{"rotation_deg": 5, "targets": ["class"], "arch": "xception", "activation": "relu", "depths": [4, 4, 4], "stem": "single", "widths": [96, 192, 384], "optimizer": "adamw", "beta2": 0.99, "grad_clip": 3.0, "batch_size": 128, "weight_decay": 0.0}
Rows from block 9, named by matrix and row number. Rows with one number belong to one channel. Each number is 128 + 24 x the weight over its row's rms, rounded and kept within 0 to 255. All counts start at 0. Numbers have three digits each.
# convs1: first pointwise conv (model.blocks.9.convs.1.weight, 384x384x1x1), inputs 0-76
# convs3: second pointwise conv (model.blocks.9.convs.3.weight, 384x384x1x1, transposed), outputs 0-76
convs1.135:127134129127121130114125131129168089113123124128152130113123117197126123135140152095128107136130218140131128116140099129127125104092142150128129190131120131139089118124080168132160131078126146146131100128139127120127099124112117132
convs3.135:129164127122127127122115132128130098117142105047130125070108137128128140129113132129158165122113170129130139086123111134132128120134124000128104133152120130113125131073109146115138136109130125124194125107126116104063125139156108127
convs1.136:163141140132133130100114131121196135134126131139111116124128186129137110157115112126128142152135125088127130129115129121125131129134249131130127122126114126138134132156128127121128129106132072143132126133138129120115118121146114170
convs3.136:145136131106050130130085137128117127115130204130122115141166125128126125134129144127128125117160131160046150102176128102125119024111154129127140133128164158152119160138141116115111134188114131131185151144125183190123129154124148062
convs1.137:144103135129128137112094134138138033127158134110083147121131125126154127129143150128136149139129128133129255127127125127124153143131151126142122086145127114145067113111134103108168126128115120129112131100116138151172129133133116155
convs3.137:133152131125127130140128131128192134119125109103132129155110112133127156121153124153131126128141152120131139165137121139127134137091127117132129132133125133114125181122143133135126117135128130126126138175115134124128136131146122141
convs1.138:141105178137110129132128108099185141181105142161134125129200123185087130126137127159141104128129139127142128128146211127202114144082153107164132138123126132130083128132165135106136154113137066131169129121122124136129139112103155122
convs3.138:163123086119127127125127180112133133132134126083130125141111127160128060124153196114129135129120125131143131151135117120107116151151120134130145136129131136149129134127100128142132057089133116131139121125058137152128114101124127138
convs1.139:130146117098129127133073127131130158127144128137135123155090105127142126130126088132112121120071152124200129125126126115109123145129136095112135127153138168129142130128127119128141132134121160126127129144139127145134136124166131129
convs3.139:132121130098136130088107128128093160128128127144133105057129105123042152132060109130129129113129095133125108114119119129101116143118053122083135120132079128105130109139130046023128129128104167125101128141127131116112144117124128113
convs1.140:123174122128125126125134130144126143143143138103130130128039158082117157133131136123106154126117154133081121119117135128164125080148134156149126136084125127120131094128118135023140123130120082248118131117193126122127128112130128122
convs3.140:132116130128137127142255117116092126129125180123121129112129129132098125127131132102127113127129124127130145104116166124124128130128128136125097128028127126118132111123065100129124128137117133129130126128137100112100121143124130128
convs1.141:101145134127122145127143128133114141112148134133131128121129142137066133139131127104110128144138136129108171099123130129125130116090130115152169149136128117125131136137117146128115151168122022137130135156159082127116116116134115118
convs3.141:137127147143129129121121140155127130129128130146162130121120127123118123109125139134192142130128129111147134139135132121136110114133115140170115127141136098127151141127171136128132124134158190126127165098130124128138138108114138142
convs1.142:110122135130121116131089121176148127127089128139157055132126142120134133114086095122117127121109131104151100140050150128134098124152122121183155129122091220131128128129115144129171126108080131168129066128143127153124103121131129132
convs3.142:116119106058128130135094126123168123136135129154208135127125133101128145120130127085129169129120183112177144140130142134133166154146126127125132135124130114150144187157094139150121144193129133129111120158140130160108130112132176138
convs1.143:073129124151127181095122148106129183113140122125121139137125127139210161121128145108126128089126147121163124130108134163116137139126120129129101129128091120130089136128149131127132091126130132131116124122118129126081115135132122122
convs3.143:124103115142142130126063113216087141125127148133056179195192167127115130177137134154128114102126092098090110128159119139128109129113127142120129127127112122131135137175137147123132139123136128125075122135119144118121121151143128149
convs1.144:135126114098189098136122137123129122159078130137128080135131124175102081122129127105129125141132121131140169095124123126114132146174163146153151211140128135138149143161129122131125155089116158128129132133097144140115128134129151136
convs3.144:108202174134128102158127164201155134119125129126131142138149169125111127130127164112128121148128108138130079117169134126096133126083105153179152143128132096153121128145090099154116133180112126134128138173115133141128115137120165126
convs1.145:136116176128116141134141127158127142132104126127075155127141144126129132127142080146131159135140137100124049140131127092140138129202117101105114102154133128134136167129121083134122135112084127132135125131129131114109130115187129083
convs3.145:133133128134111151102150134152172067127143217107129137126181130143126132065066129177160170122083130120172196141132128102115134131122142129136141132120145136135130131125129127097135124164078131120128125142173120086096133132135125139
convs1.146:084130126099110128134077177135157157191165115137152122136133129132104143135102126132114127121118152105131098114146137110136161140116149130137128128121159128137130129139140129111109107092151119089081118109131126128101173160124143152
convs3.146:135140168147115156059117131124134153160130122136111134182126121125148137147128127128126125123165132121151128131124128166154128121128075111128114120128131130135131127118156127070090123162127115125127114130131151137134120131149121126
convs1.147:113129130143129128135135131146172172130112099122128196130133129123112133130111123056120122193123143122056112134110132093117165124132149119114139057123156175179133087155125124135085128125151130142128130128196130128093150163126112101
convs3.147:128110135106063174131126162129117122128106132129130124125195126131124195120130125128125122126140127132135133099117164141182124102000129123113129108160129128135126124155129111136120126198141129130149134128105128137095136142133123095
convs1.148:129190149199142123153103128129133106125116153112073139115128129130149132094068128161116159128128127128121155127163128126128127146135126067113142120129130171136131150115123129121077137136136122132138132130119128125124123141111131127
convs3.148:138175148131129130102126091126131110127124104126149122130126128148118103129131130165152129155142123127111128130133132231100119140128130125187130115124171145166185127125188132101128115128149142131112158148156126130133167119128121129
convs1.149:133116126023155130126113122131166125127056116101127196148101154161141112062115130124090111129223132147122134115136156152120126130101178128121142103097128126115127126081139072126132145121127115135119116127124126101127128140150123134
convs3.149:170118143108117128098130122146128126146129127126029115124127111067124112128110140117132120128066138128125181133113136089120131115116132133120118114122136130132126128168128169121129155137122140112109133117107125069127140128118122118
convs1.150:126147148126119111101122128058139138140118123105126119066127131129165119127156134164124126129129122149117124090127164073157133134097132110114113130132116134157125096131129128125129134128118156127130073120112104100126116128146154173
convs3.150:124117125112167131129121129121119138123157104137149163127129133108161137102114122111143118119130130059174177119093194127129148137127146128179126140117135134137206123092151132141130134121136132137134095117132114128120137129123127128
convs1.151:149127170104128097172127130130029150129114140130137128146124145114128132135072144097078128143124129104140131117125125129189122123123132127056127127117148132128125128103170113060131127128079124210154128131142127105093064132130128121
convs3.151:124131129154128080128126128136144131125122128141132120111108120149114098128072134088123131120133124122101123162079125126109176129128129123121148131116129135128119093137103122000132113128128153205111121146105126125132121117130121114
convs1.152:160130136128131083144138111127108119129106149129140135136108125120139085149105123137150128137152133176119240174127122151113129137102172127135168121113110108124128143200151150147119139122130195130141135140135138155123128127119129121
convs3.152:151128117122121131128127126138127140123118142123101127118185128140113109127135136123133093128114144108127132128123132127122130107197131127123154125087166128127130140127105113133125086110121140170131165128127136132128113123128155172
convs1.153:129165094126160120146150131128156126129120122107120119125097127081142183125126138146028144123097161138120123117106124130146128108125130134141108120127117106119141105113134113038139123126134094153124112127138125116144000123131125122
convs3.153:129119162133141084105168085130117150109084125138072128126061145128104088127103130095135100127072152132099157135114141129121131129128130119127127105124129147110124124102124127017129127117124139176122119129124114102142116119148140109
convs1.154:131119094133130127164074126134131116125137156115131148128136135125089146161058129131125129131125137137135128139133129131170129120130103127134126122175141162085037137103131120131101135131125128119131116112128126154130148128138133128
convs3.154:118127108145069127155133124136118116118094096119128133122126121158130188053126127127120054151132121139126128110127131136208149142138127109104127116175127131096118128121135131134129214130125069127148119123156120128122131126093128117
convs1.155:106125128096133085143113122124166174128124048120132150122120173129117116132123101124119155118135112140113142191096124108136127115139127132133203069159139100108121121166128131144142114151128133174119083172177129121145106090123127129
convs3.155:167130173111127175141136128115155105133105114118167134131119130127136125136151067146116126153105148131128130135097135178122118135120135142127131127117109110166186139137131111143102053132143128123129157154112119089129130119124074125
convs1.156:098105121118127126141108119132159143169135124165128133129121131140126070150061128127161138134135137125127078108204105112159090128132141113138152126122127128125100121169100155132160113129159163127146133119100128124089207133125128174
convs3.156:129127128124083136128118144113145077138128156070155133187162125137133128135134100108163127106123133113150150128135129119122131138182152124120126130120114130129137102149161132143135129159142124126130233114116129160124123099127133123
convs1.157:121132168128122117139127128106142117124123118150128093139104175096154152182121104136128133137132141136139127111123188122128130124097129132122105138111122128129146128130080125130170116149142152133168105126160134137122057117137128130
convs3.157:134121120159126094098175110113153140085138210094134111169126136128140128130131023108160128132150124118128082165130124134131159142133080099165124147162112133124117125139128128127117146161123118149125129074147065061137131100121143122
convs1.158:129148127136125128129127108128094126132131131184129117213110135127155174136154130138125131156087135126126105121130128127129121127124101137125113129128117106137150133131118127018145127093121131125098099105140133132123018133133127126
convs3.158:125133098113134129229138113127127120118123112123118172178129099127155127137132125135128129171203128117129111125087152181116131072128124139176128159180133097134130192130120112128159115128126121104174127128176097102119116127109120121
convs1.159:125092129107135130115125138123148137119113128144128145148131128125124130101123126094127129115166174136138112107123119137128112087125128126160184073076131069126169125110139149147134130126131123119131125164113128132127106136036140135
convs3.159:078128119124128134137126131128134121163131128134143119137135127131128128126129128130135128133189169132122120132156124134129128133128190124132149136128066129130123129137125130173141128126120126130128127130098125141128133133129129133
convs1.160:107105102122129154127088120110179114086126125126090074116127134131120133150191130133124081112126161129128152151133094153129128127122133144157100135146129131145090134130129136117145140123123128142133067157127128096130159111127118147
convs3.160:144137129094128110118136153154195130148097122133128117124131134126129094102127122076124126115147078122106129128133128129133129140130109126117129141086130048124154115158129105131077101139127129128076130150112126142113121115104136057
convs1.161:073161116128128199123152190125121159107128139127141125150155134131125106122112118131138135100121128131128116123066193132052094125123139152136126122122120117131128118124130160131115126155133106109127132138152128125087135069129077081
convs3.161:115148130122127000094129122128097073137142131162124108130125134142098138121122130129120146047144143119131128134130144124124162127130113190120143125092130107135128131128092124127115123119142113085108110128158144124210095145127022132
convs1.162:131118145037106129146185128136127127129121115122139145137128111136136128133133099117135119107127134131088130137106146120123162133147118080107104102123127128124123137047112100044125128078134089128149106117124125120127067132160112123
convs3.162:171118127150197103109130128137128159061112112135158126121143124072142137147129138127059130151098153131156124120126156124157128205130092095140127143120143142175123123152131131129110128134122128128034128123121136126126126137183124124
convs1.163:154132128139123116102116216141126167127124108125129122137154128131110019121132125127152117123104129157128127139127181130088132179132127131147110130136126100113111159134107147151194100129126144134144138127125120124147174127130128130
convs3.163:168112138121120132129121142080139114120163139126119136136146149129089106121133127186141146101114140128127129134121143108108126094142138095121091039120125166171102135104127101094154120132123126160184126092097122123126127093148082130
convs1.164:126118140128096150156124152170122169142112121126139121129126109135119131115128133108120128185118124145124132136039142212120138129063138126169172130124129105115129119122151165128115101132190131128138075113255054121075128118133096144
convs3.164:128140106153113100153120129125136119116151118138122158128117114113125157120128105135147127158189126010130128114124130132145127124128129127142146214106140124136131117110138119145125173095138129142116136139175016124110127020131149125
convs1.165:106118110106118218089107142125106140168148129123063122117126144117119112115126121099138138132111107124115139141125128129078119128108145124108129128131133134085112109122128136132106130127093099135120130131129125139135129124129124135
convs3.165:118118124126134129145129164113138136114112131059126163118149126115128130159130113130130128131109117141139131097120129101126143130111133059119094161128161097141126145158138133113144156134136139127116134128130201121116133106064125141
convs1.166:136124148120131147119071099126108129105132128134091119100074125115107122118046107121115135119119128101111126103136124136167125116127122126117128127122137129114133103130131119153132124118147140165157117129131119129120102128239116130
convs3.166:136125130158090128128138125141133159097155122122082113120134124137108138128087121127100120118126131125114140135126121129154125101119103112128120123135128128117102126139131133099127126151130144129153125131131163103120102142141110143
convs1.168:108116161141095150133128255123121166106136107167127130135149127186130142173130118087129129127131142118105131130134135145128145130097141095129139124118127124111080132138107140143148115138093116134119132122133129131121121072125132100
convs3.168:133131130128122149146136136159155130125123145128145128119162127172115111125127125124131178124138132149136130178146130168108118128104110124121134134135154131160119124133146126132126115127112128113128145150115132128126139137126120117
convs1.169:127182133133138142103136125120089115162118128126109143126122109141132127105119133117123144132081118126148094107124119126145142146113090089125054121167119137141127156130019132115127128125121112112123123129109130065124133116141155051
convs3.169:138158142130101093124122129127125144125125138097093115135130128154121127078124154143123104110130113131147158123164143158130128078154116128111149131135113118108031143135092129134152123124128110165140142128118076141113126139059153124
convs1.170:132124123139102120128177145150100101100124129131158178134114129118122109087135204130122123128160154097154135130120125131150133094118146111117175146156143132125121117135125123123118115182131122112118131128120144136130187136113124129
convs3.170:129165139129126148144104139161132130139128113180136114128141130131122131181157118007132163150130082176116125114120184164141156111130122132106146172129152124131135124115122129119167127091070131124127122124097151162122117114124106089
convs1.171:129150126138129141124134128134128117127044132131127099108149134098127128071073116116128129125123137110142128153102127097121147044115125126107135131119131169128142125125126138114123130142129128120126101192125129106135120122128128130
convs3.171:137127151120133115123131154156131120156119129132129147127190152145120195113151115138134098129124127122137142123131127121234125131129133149128126143128150216137133115131125125102130145140165090136130120125100094156141107134139127129
convs1.172:161106130118185136100123134103133107145156132137128128158172134137131130126149152154127129152167120128132135183142126149188130104085151108127081129118130113152123129122129092144127028123074150130138142129091105097117124155132093130
convs3.172:131116111109041078105092122132128092094131116129074149125176127158131092114116116129128072079080123102111122133090142119126139115111128079078132103178134116118128137116146194131097131160101138116157129078129129106127129066121091016
convs1.173:119135125096111128138095173134132174132129124119145128137127129120123100129129151102147122116187175133130126136039130120144122093131131170159080130123128134161094133133131128133165128142128116142108073213131099106114128098122177123
convs3.173:130134134151198087075146112134109153102086132122127123104057129210121091211107116129122152127187128132177111099135085113129125162162095127130126138134143161168128190128124111123127128129116145131105126126105140135127124120059109127
convs1.174:119140128124100125138127139129137072130137129129103114096143112129128127200127130065123104139133128110121118147128162130128132128101202166134128151117131081138130079127130198110127131150156122133110111116135127134145122128124160138
convs3.174:136118067068146125116123114145160091139105130130127123129128112122106124143137140111126140146126246122122125129148126127082112139130101123124144126111128109130123176096120127114147099135135136157122146170132165128132128118115156154
convs1.175:142143103125126102098153141126133077149123136103190140123154076182114160155133135125153105117115118116137168128119132129132102124057128164101122138066130123117127128086137111098189120131129157129106117144131170087113195132072151141
convs3.175:128101162128066255136129153140133192128117137127128137158122089135128130152145111128133123155128126120128141128162124127126129121108124128115128127099141130137116123117184128139136126130127104126115128146131238114121129175133143126
convs1.176:159135159128113165116117246147129141157137132131143125137119128146129128130152106128126134149135140116098134183124100140090181130150137139099136141121113133128135127149126136106161137128125144088124109118130127127140124135124122134
convs3.176:130127126131128140140111140128136121156105126152128128136007209150120117158124131132116125153141153129123128127120128129128124091129126131136123116125129148157141105134118141111170145132127151170121129136106113122128128077123126135
convs1.177:120040141141158164113127132130155132138114120151130125133108126126137128101099087127106161113146150131097101126138152137127135109126127111151129023118131113129162086102121186140129144122120127111129129141119122125085129129082058127
convs3.177:146122140128129120123134120124097128075118145127104144128120130123126127135136142116129121082111106106132135135103143125139139122125088130117126111130186126138129088125131122114121133131118130121123128124128135125133129120119136128
convs1.178:108099129107132115166128104136167125118127103128125132141140127137118161122161138122140127187136127143090123127112153126126128125108116128151115127125122129175168129128124116142131127104146203124135125125123121112105118130225177185
convs3.178:128127067163131148128132104136121132159133135135128128128126130121128153130143091189127152151135129125131121136124160112147111126151113129128155129130129132136171130115134127144123138146132134112103054155133128128081118149184070135
convs1.179:122139131096115130172150139131135132131138128136126160120131131126129119131147113127128130157123132106063117095068132127128136142118116131134113136141127131191138145198120128126156125131136107128142154125139139130123130207154128155
convs3.179:128124118173127120137147135134100139029127234135126111146119115121134127131121124129141132134122131165137128122149127124123136156105132125124127126081126070126129178095118134154106118139129126104116124144129110118131100112123179128
convs1.180:129155127155138131128113118140125124162108115120095137144128128123195161128180131135135110128125132131119100132128151109128090129126149111133126118161129126114128128121070126102127117146139057130135125131153095082131127119130103114
convs3.180:130143119133129132127121109114102130123126128179141123122113128103175132109128092124127111135121107129146108056126127129128139140133105170123065132150128112118122131116123133128152129091124068133138122059121126126144119141145124222
convs1.181:137131150208123130155129149122122132128118141128133129086150047124090137125132126191199126142162119128089150126078142082130108144116108135044076128110139179094131121094107130065134196104132160060150160130125110127126127157113128101
convs3.181:133123127131136127125107144148134076091001131096134134120135137128120138125102128134139126121127126124128124134071135130129129122137145104130117129134102104124127129047130110136134132117129182116140129153116094131136125113134130106
convs1.182:143137174124120130124142146190185130151124135128161118130125122128087116121111126130120121141102175144133156129134129125080141146133142199127149131103135121106112126147130128110130119049251142115137046088127114092133120162129127133
convs3.182:129125124142055131143122127123122124132133146128160135121206061129125130110128141131134157133114119116131129111126131128114102120126125134145129139156130136145112130152112130124139126118125056128133128085110126126119131128128125136
convs1.183:150136127152124127112113125127165112147132122143066129137125124132129126136124134135113122173145148124117143083133129141125128096129145109128113130157162076134112127147123118218099125138110063130128130130129123117131129111093118120
convs3.183:137129127127090119126133118077100113124128151139128104124148152104105139128130124127123105119099128127122123129094128131112138107132150137119124062130122132053123134149128128112130120111111129116157132074102129118134128068114113129
convs1.184:155170138133146126127126121060151066127126142141128126144133150145126129135080118143144130136124126110119123128152190141133122130139122128110106125125140130169148127157127113143122078150151126137201130115109125124125106113155123159
convs3.184:132143124125126104124119137120128102128130136124186115118108126124141080123126154088130129153141128078174134175064188148068127122140124115189130110132158127142130117119170133129100111110132152134095096122133106179127092083118125143
convs1.185:116033128167148134119113114167112195121129131126127176139147139156145123130129160146190084125135133129117146135127133127127141137130164113154136131120108121137099125175129130129120100137129140144110127086120131169154113123125129129
convs3.185:103141112060152123077176121129149129077146135128134111115114130126124141114128068136129197113066096113125100127092124089064141124136135113119136118118126113095140134124129133155135107135174217127087087121096132125142132126127126128
convs1.186:130111144146125132132158116122120130102130129118123162109127123097154148131117105126133070128126124107157088122125129037191144128128098129118094126057123128131159123126104129157095148088132129085096125128134160146131081140176135137
convs3.186:152127123123185128113143130133127129129088136129129119140120129131125074157127127140160130132133119112107097127133116059129128130204142158206131185103108121121182119124128128118161119199149144126128134101221119129147132132129131180
convs1.187:104101118149153219128149129121117141122145132140118151122171112141136107151147101129136128128134146115130118124143055130044151178135136122127138136124116128142100126171098177127119121149139135129097133138116131139142159126156198133
convs3.187:120128110152093131178136130112134131119128130150091129098137135125105140121059135127149131115119167153135104135125096142126079132126137104080128108174135116112136193141134153125124129143127135116229132129136149128087132132126130122
convs1.188:151133122135126127098139143147152127123128205092125115114127110119099144160125166140136127162129031126135146118157149121138128144134127172119125120122141117127132121100126126130151122111118098188140072139186109068131123097126075179
convs3.188:115111128139111118124111139133124069128142124129098069068159102125124132074126140086130175100148129128114105129110128072128066090128128124142120121099130118095128133125126107118086137126086117096129139127095195120124151122111125117
convs1.189:128113164140092126147132138100121122159050163046119116127111125128121131118109144109065130118126130122134031133161115127132122108123138131111088133143127120132120143133133150100121131097124140157121139123148126141168129136127146134
convs3.189:127132081130143107118125120145192127163164122125123124118127124134153126127095126126161128131122129127105123125185117104134128140129127123117127154136135135126195129129164191124129126132191129140132128129212129116125129123127148145
convs1.190:170140095114109137128113128133154129144123103120036142098135142134128123124143094101111158161129121118142130145140168113129141139115130109128118061131132124111122102127127137114135142148120118145143112128149087222097124123152136128
convs3.190:115193080129128153177127128154137120092135127128128136123128122121132087144133136140101130123125129192119130146129119130061105107127076122135168125131128088123134131117085124122143090128112115127123125123125143177113128134131104155
convs1.191:132128129139124162124115163136127118128142123123142116130160151131132100107133124121135149141126133116115123083134125151113116127125117129129107135130121147114137146129111127111106162128131107149138135106113133109169131136105124131
convs3.191:133124149070113119103147114139124124128150119134128139131119137136125093132122123086133125098146147117134140126115131128080118127121136121116195141116140133145128105147125130107126032118113135089134125131071127114129136133154131129
convs1.192:175135120129126118113089180134136137115119103128095108123139134130122125133112039138128116128127130144126126128132139128103155130110147130130145127124135074112139104130126136125097138129123132121128078143124129113110129172115119152
convs3.192:130182133131128129111128106150122106144126132124162127153102131135145128126127128128146127114151191136156153162125132130127127136128177118129124121126186131180137129124152126127128123141150130125126146228120137124128138101165121116
convs1.193:126114125139112109133150125108128119126131157132104162132151132142090116123150148149137144130178139143134119117130108107126133110079169112128127129128158129135129121129127071211121159118045116125128217179122121130141131111178125121
convs3.193:146109140078127158107118159163129168127130128128118128132190181149148184125148135132124164127128117118129128132146103128139122130115123125120140168117127127212147044153118115129109123128119119140127128162113142170142127143177157156
convs1.194:130124121112173140125063159128153136144120124106127132109126096110131136112150105108158127175113125108127084123127157104106123133135121143131133143140131150136114082119118131125107083124127126117167141127115121128118105145167187144
convs3.194:136151120128062110109128189131134125119139138145113111148126133122137119145156118130118129128150152095130137126126144120140127128150137132129158147120149113187124100157124122139104173132145211146141252162125122201118094108127169113
convs1.195:133113136107102128133155133136139152127149116121122133128155150128154096134127132200145149136154150115087128132128146128129132151121129110127123101116122144116127119129171133117157188143113131125140100088115118112078144042142127130
convs3.195:125124161074107132122144105122107125120132130119155167128124127104122134128129123057123122127118070136136137151139158064165183113124128094113140129127132126129127126128138126125097152185103124113086123109147117114075126062125109126
convs1.196:114141084127104134149127145162144138125134205114126129124127128129115130112117116126112134140134151125128152134109096129125119126141113112141122125125127148144112138124162124088106171127113129128140128133125130127105134157128126162
convs3.196:113129089148103147133127128131115128126133132123108127122131126184121147139208188127185113140139134123123124150125199128127164118130162133103121126132136119130113109129140125112181146144122120134167116130127116126131116133116132116
convs1.197:104140126144118148163120073144108126137128111129151123126131131129108154106131128126132125076125165152125138157139130105130087106128164106135159132136112074115112138119202128126146138140042153130130097132121150141187138092142127127
convs3.197:128131097128118128110110125115142124109129125155107110134128083059130142125088124120131106134129153140146129123151078133096095141163080122133160135106124128132130119179128120113135126213181125154119129122160150128117139115110127125
convs1.198:119094075123157130118130024132175161149166081133129125144116129153143097122131120134133119112111142128123129123151123131088133150129128109121118104125124097129128157114130103148106118131144153126138075129147128135129134156146208091
convs3.198:092101136127148122165109113129127125147120122124141142136151092135146152108128127069124126118128111127119098135129134113145075160128128127118132135112134132132129117154091123120125113111141125057161121114134130118130140141122128094
convs1.199:150121126170112070153163109130131158130045126108128132140173187121111121126132130155161113131161130126136189157124132131132134128126135137133132123126123129150109127168126141129114129121156176128154116121127139145104127233145130125
convs3.199:150149129177085128125122168120125157124126125112155078133117129128155134147134114119138139136033151137128128151135131093126135124190124126119180130108149163127134133068124109147129129095126127126127175140109135139128122133104150169
convs1.200:135133166101133123085129098194137130120116125139136130117135122141115127121127102110086117118072107128128098132126132118120093160111150123132129133129113147131136164135145118127147123066141157128104132117129118141157082136133162226
convs3.200:145126061137127130109131144134124035114099111091088115090127132126128144140187154120127146132144125137123136117103122131131131123133165051097140093079122144127104128092142128111137128120114127128127116098163159121073152123135105141
convs1.201:104155128116113127135118107123101131124109145116198121131159149124124116137133112141234122110129138126123131132103157123130128197129127148112134147146116123120128142109137104141129113128128255112164134134124124175097094129199125128
convs3.201:127129131113118138103125129128122125129121074102132071127135124145128141147132125055129128138107127110125132183116126160138138118088064127130160128129085109108073127102123167094127128077128142130149149118159141128136038154122130126
convs1.202:140116114126128143121159122162132158168149208132078130120114108112122129098135136142160110149137185121134135114129095121107131142121132130131135124127113137114131128114130117100078112143099136139118149018149144097137127121126146143
convs3.202:118091127121129151143126103087099110146132131128117126136135130112163102113151117129142100129129150131129106144131127133041084131127128125123117117126133116128116132128064140134122026141131143112119130127130132105125131122105078108
convs1.203:087129139101124130142129163134130122100125130134118134121128170151125141176142129127128113145129120131144122127140089145138145097113146118129122145146107128131136143191127143122113150128089128120125132121028119114136136116136097153
convs3.203:121118126124128125127128109121133130128130099090146130116131128104128106121127127129134134138125116124128110117139074101125065156073101130127078126132106156153137125107127129105122128129143124131096167136122128148115106125157131142
convs1.204:124127107162087106117133133130158149107127132129110133134112129216128131179154168119123113094119130127135128143128121110113121141126138133128126131128130123121126126164155215128117128128130126164101142128128104131126129146093130118
convs3.204:183077089133129223112132153126144227131205100128129129137130124121128106221130062148104139127130130136131129128132164123099165130127129084119132125142126137120117124134165109130137130123129128131099126140134126110118135224119127146
convs1.205:075123139131123100126181136128123135104111164119144121142130169124125128120131128135131141122153102078156171124123139127129117139162102094113095132124123128128219087138131096142148072181141150161158125112102111141105133123124132110
convs3.205:148129116081138128127142132086153132126140204109127118124142118097137122132174189118133143128127120132106129139160130129119119113086125118089105131127136129135132084127129123135099112133127129133126160134118122191118087138103143128
convs1.206:160124137135129115170141130122111141144112126134088128133127087111121128093112114130129125106138128126189142153136116132137120157138129155130173112121131109129073125124174127127130139143118123124127130139119101131126125105071129089
convs3.206:164132107100146076122172158126126100114138134130133131089128127193126152139121162129127144110110130124139143123073144129107147124154128081131126197127134121153148135159107120148126116141119146129117126132128117180085126127141106117
convs1.207:115136186137124134136148137157109134097115143123097128124128128084122128125120127185119122127121129139127120136124114094121131129119074021109127129089117117124108147119130115136172131119097135118124122112128133135137113128145156068
convs3.207:131137132129122109156125148105109069112141144146132125169127132125137125132124115138157061125137105124126134080134120132136124132210129147144136129130126126102127128099143120137179136128120134098121108120135116120136125075109129129
convs1.208:128132105125128128095128159132146134106131142129114103077121156130060127105119119119130127123130127132061158126130097040107131128120132127128173126092128136148119147130128115127133086116128133115153132180198138173156130127108132131
convs3.208:102105130121128169125124125109142127152126132092130127127123145129107234117117125150110123071122064154129141169127131121221130112120127126129131130129146133130128088119170129127087178120152131121129125116145111139107177147128134129
convs1.209:126121128127128130111100133128130128082143122118128162125105142113132085093127123128120141143128138147130140139161093123137142125121096106158125131154127138142147151114136095142156128111138120129139127126118097128128126162126126132
convs3.209:072127125124176127170158134084105163121128107195121136200117122128174127107122118123140113174130131085214128120141121138129123150124128125093124056064134121107145135163143131124214123154131064128162149125151071160119138124185138123
convs1.210:141128133105079118122128160162127087129121120124143112124166135128087125132087123039140139137125129120119168121123125126079140151137129143138169122127128068136147119134144193127068138130142112087116125129114129134117123121118121129
convs3.210:138132125134169125130107100139133093172126121101128079097133129098138124146092119128123120119125074148115128124132128122081148137117131127137128071122129126135130132079121132130141128137122123113147125127123105113101119122124140122
convs1.211:128111123144136142149137127153141125096107130115157116108093127108120138212160141147142144145143096155085121104023130075110165127091125130121111069129126103125110147164133131088102100126117124146161137129122131151119099127135155064
convs3.211:126136077144135118156131146129138127138108139129173157135148145106124150169139166144123134125118127130133135128123128135137131124186171128118137127154155130107125139108129126159120160133104211125106128139119116129126195149137155250
convs1.212:117075122129151043151107124127106120122096131123131133121144101149160134112079071144116117120136090165108176127224199128166128129127145111070138143159109148135140171127112126138132133127116119123138118141116132100131129148156097129
convs3.212:118111133085135117141132128141078143161115101127137128059133130151136128116153093120054108146137130220124118111150120128098128155096132132108126085144131118134127131089129138157154083098132071128107128128136125101067140135087113129
convs1.213:102151141123129120127132127121200124126122130107089114088132124130122136151122148146096128175127132133135107140160194119139074120127128130144179116138128124093080135114128108131130107124104124131184122129128131138134193125102118140
convs3.213:116114122120196133064133104129127152140133129138128008120135132141123133119094127114133141133108130128113130118022128101153125135128132133149126103127130138113121135139113124057132130102106134199127125130119134127126180101101082132
convs1.214:124101114113128111093095109113191139131135127134115124120113124156122164152153134074131126137127125128114134067138121056128142102142122150163136129117120103090172126134128132146128132137159145128133126136132123115128125133126116128
convs3.214:130137132156123142157127131134133113129128135092119196131144128131125123129131077148116140127128138111121137148171117081132122125132154098140128131115113127126098140101134129150132122126140158134129127128127122120094171133129128133
convs1.215:088129128125149224133159130140100124069130152117110127132126129129118128136129154108125133129104125134126126129132126128064141129114126177120082138073137143128127118135155121127099130133162111116127138084164129129128132103129119112
convs3.215:117042134143126133126105128112057094129141115143131112129134131107118125129166132160129134163129128133122136142133164113117135118144128200139124147092130108078135129121129128129148088095129113123101116125128128125176133104089118121
convs1.216:151134139143121094148077135094104132124128134127134105159145108202071127133099114110128106151131127121128137117184115126117128126128121135110132138145120084121148146125150121188114142113130170130163167122113139178098123130126126158
convs3.216:131125135120169162122105147125115145130127127130134139129241129129129098079175088147120093120131065134119129132141126103121122132127108154128132140114125136126142127131131162126178099144185099140103183145140116102087130134082133057
convs1.217:101107131131128138129145123124134068152094129058135130127129146132125119127137113123127111133127069083116121129141150128133141129172142125104127148135122150130121125114110127132124128132140126112147122131128131127167132084114123125
convs3.217:125128139133139129124127124148185120135128141126117082128157113177131140116145119137158121117142143125120109125129129129131124127127120129126130121128117132129155126114167130126148125141144125151143114104168127127127122121154137131
convs1.218:136133117146151125134126159116118126106164114138130130146137128099135146156124109117129113128115113110129127129146133132067127125129134112104140128128101076135085161209130129133130152228142096121145128131103152131128135085140143130
convs3.218:176091182120122138125103145111140141146125128186105124205126145148120094129171113113132133136230117127132145142177121161096126129127111134104102116120120121120126147123115132126114111102076124127140160134129125128169139127129139107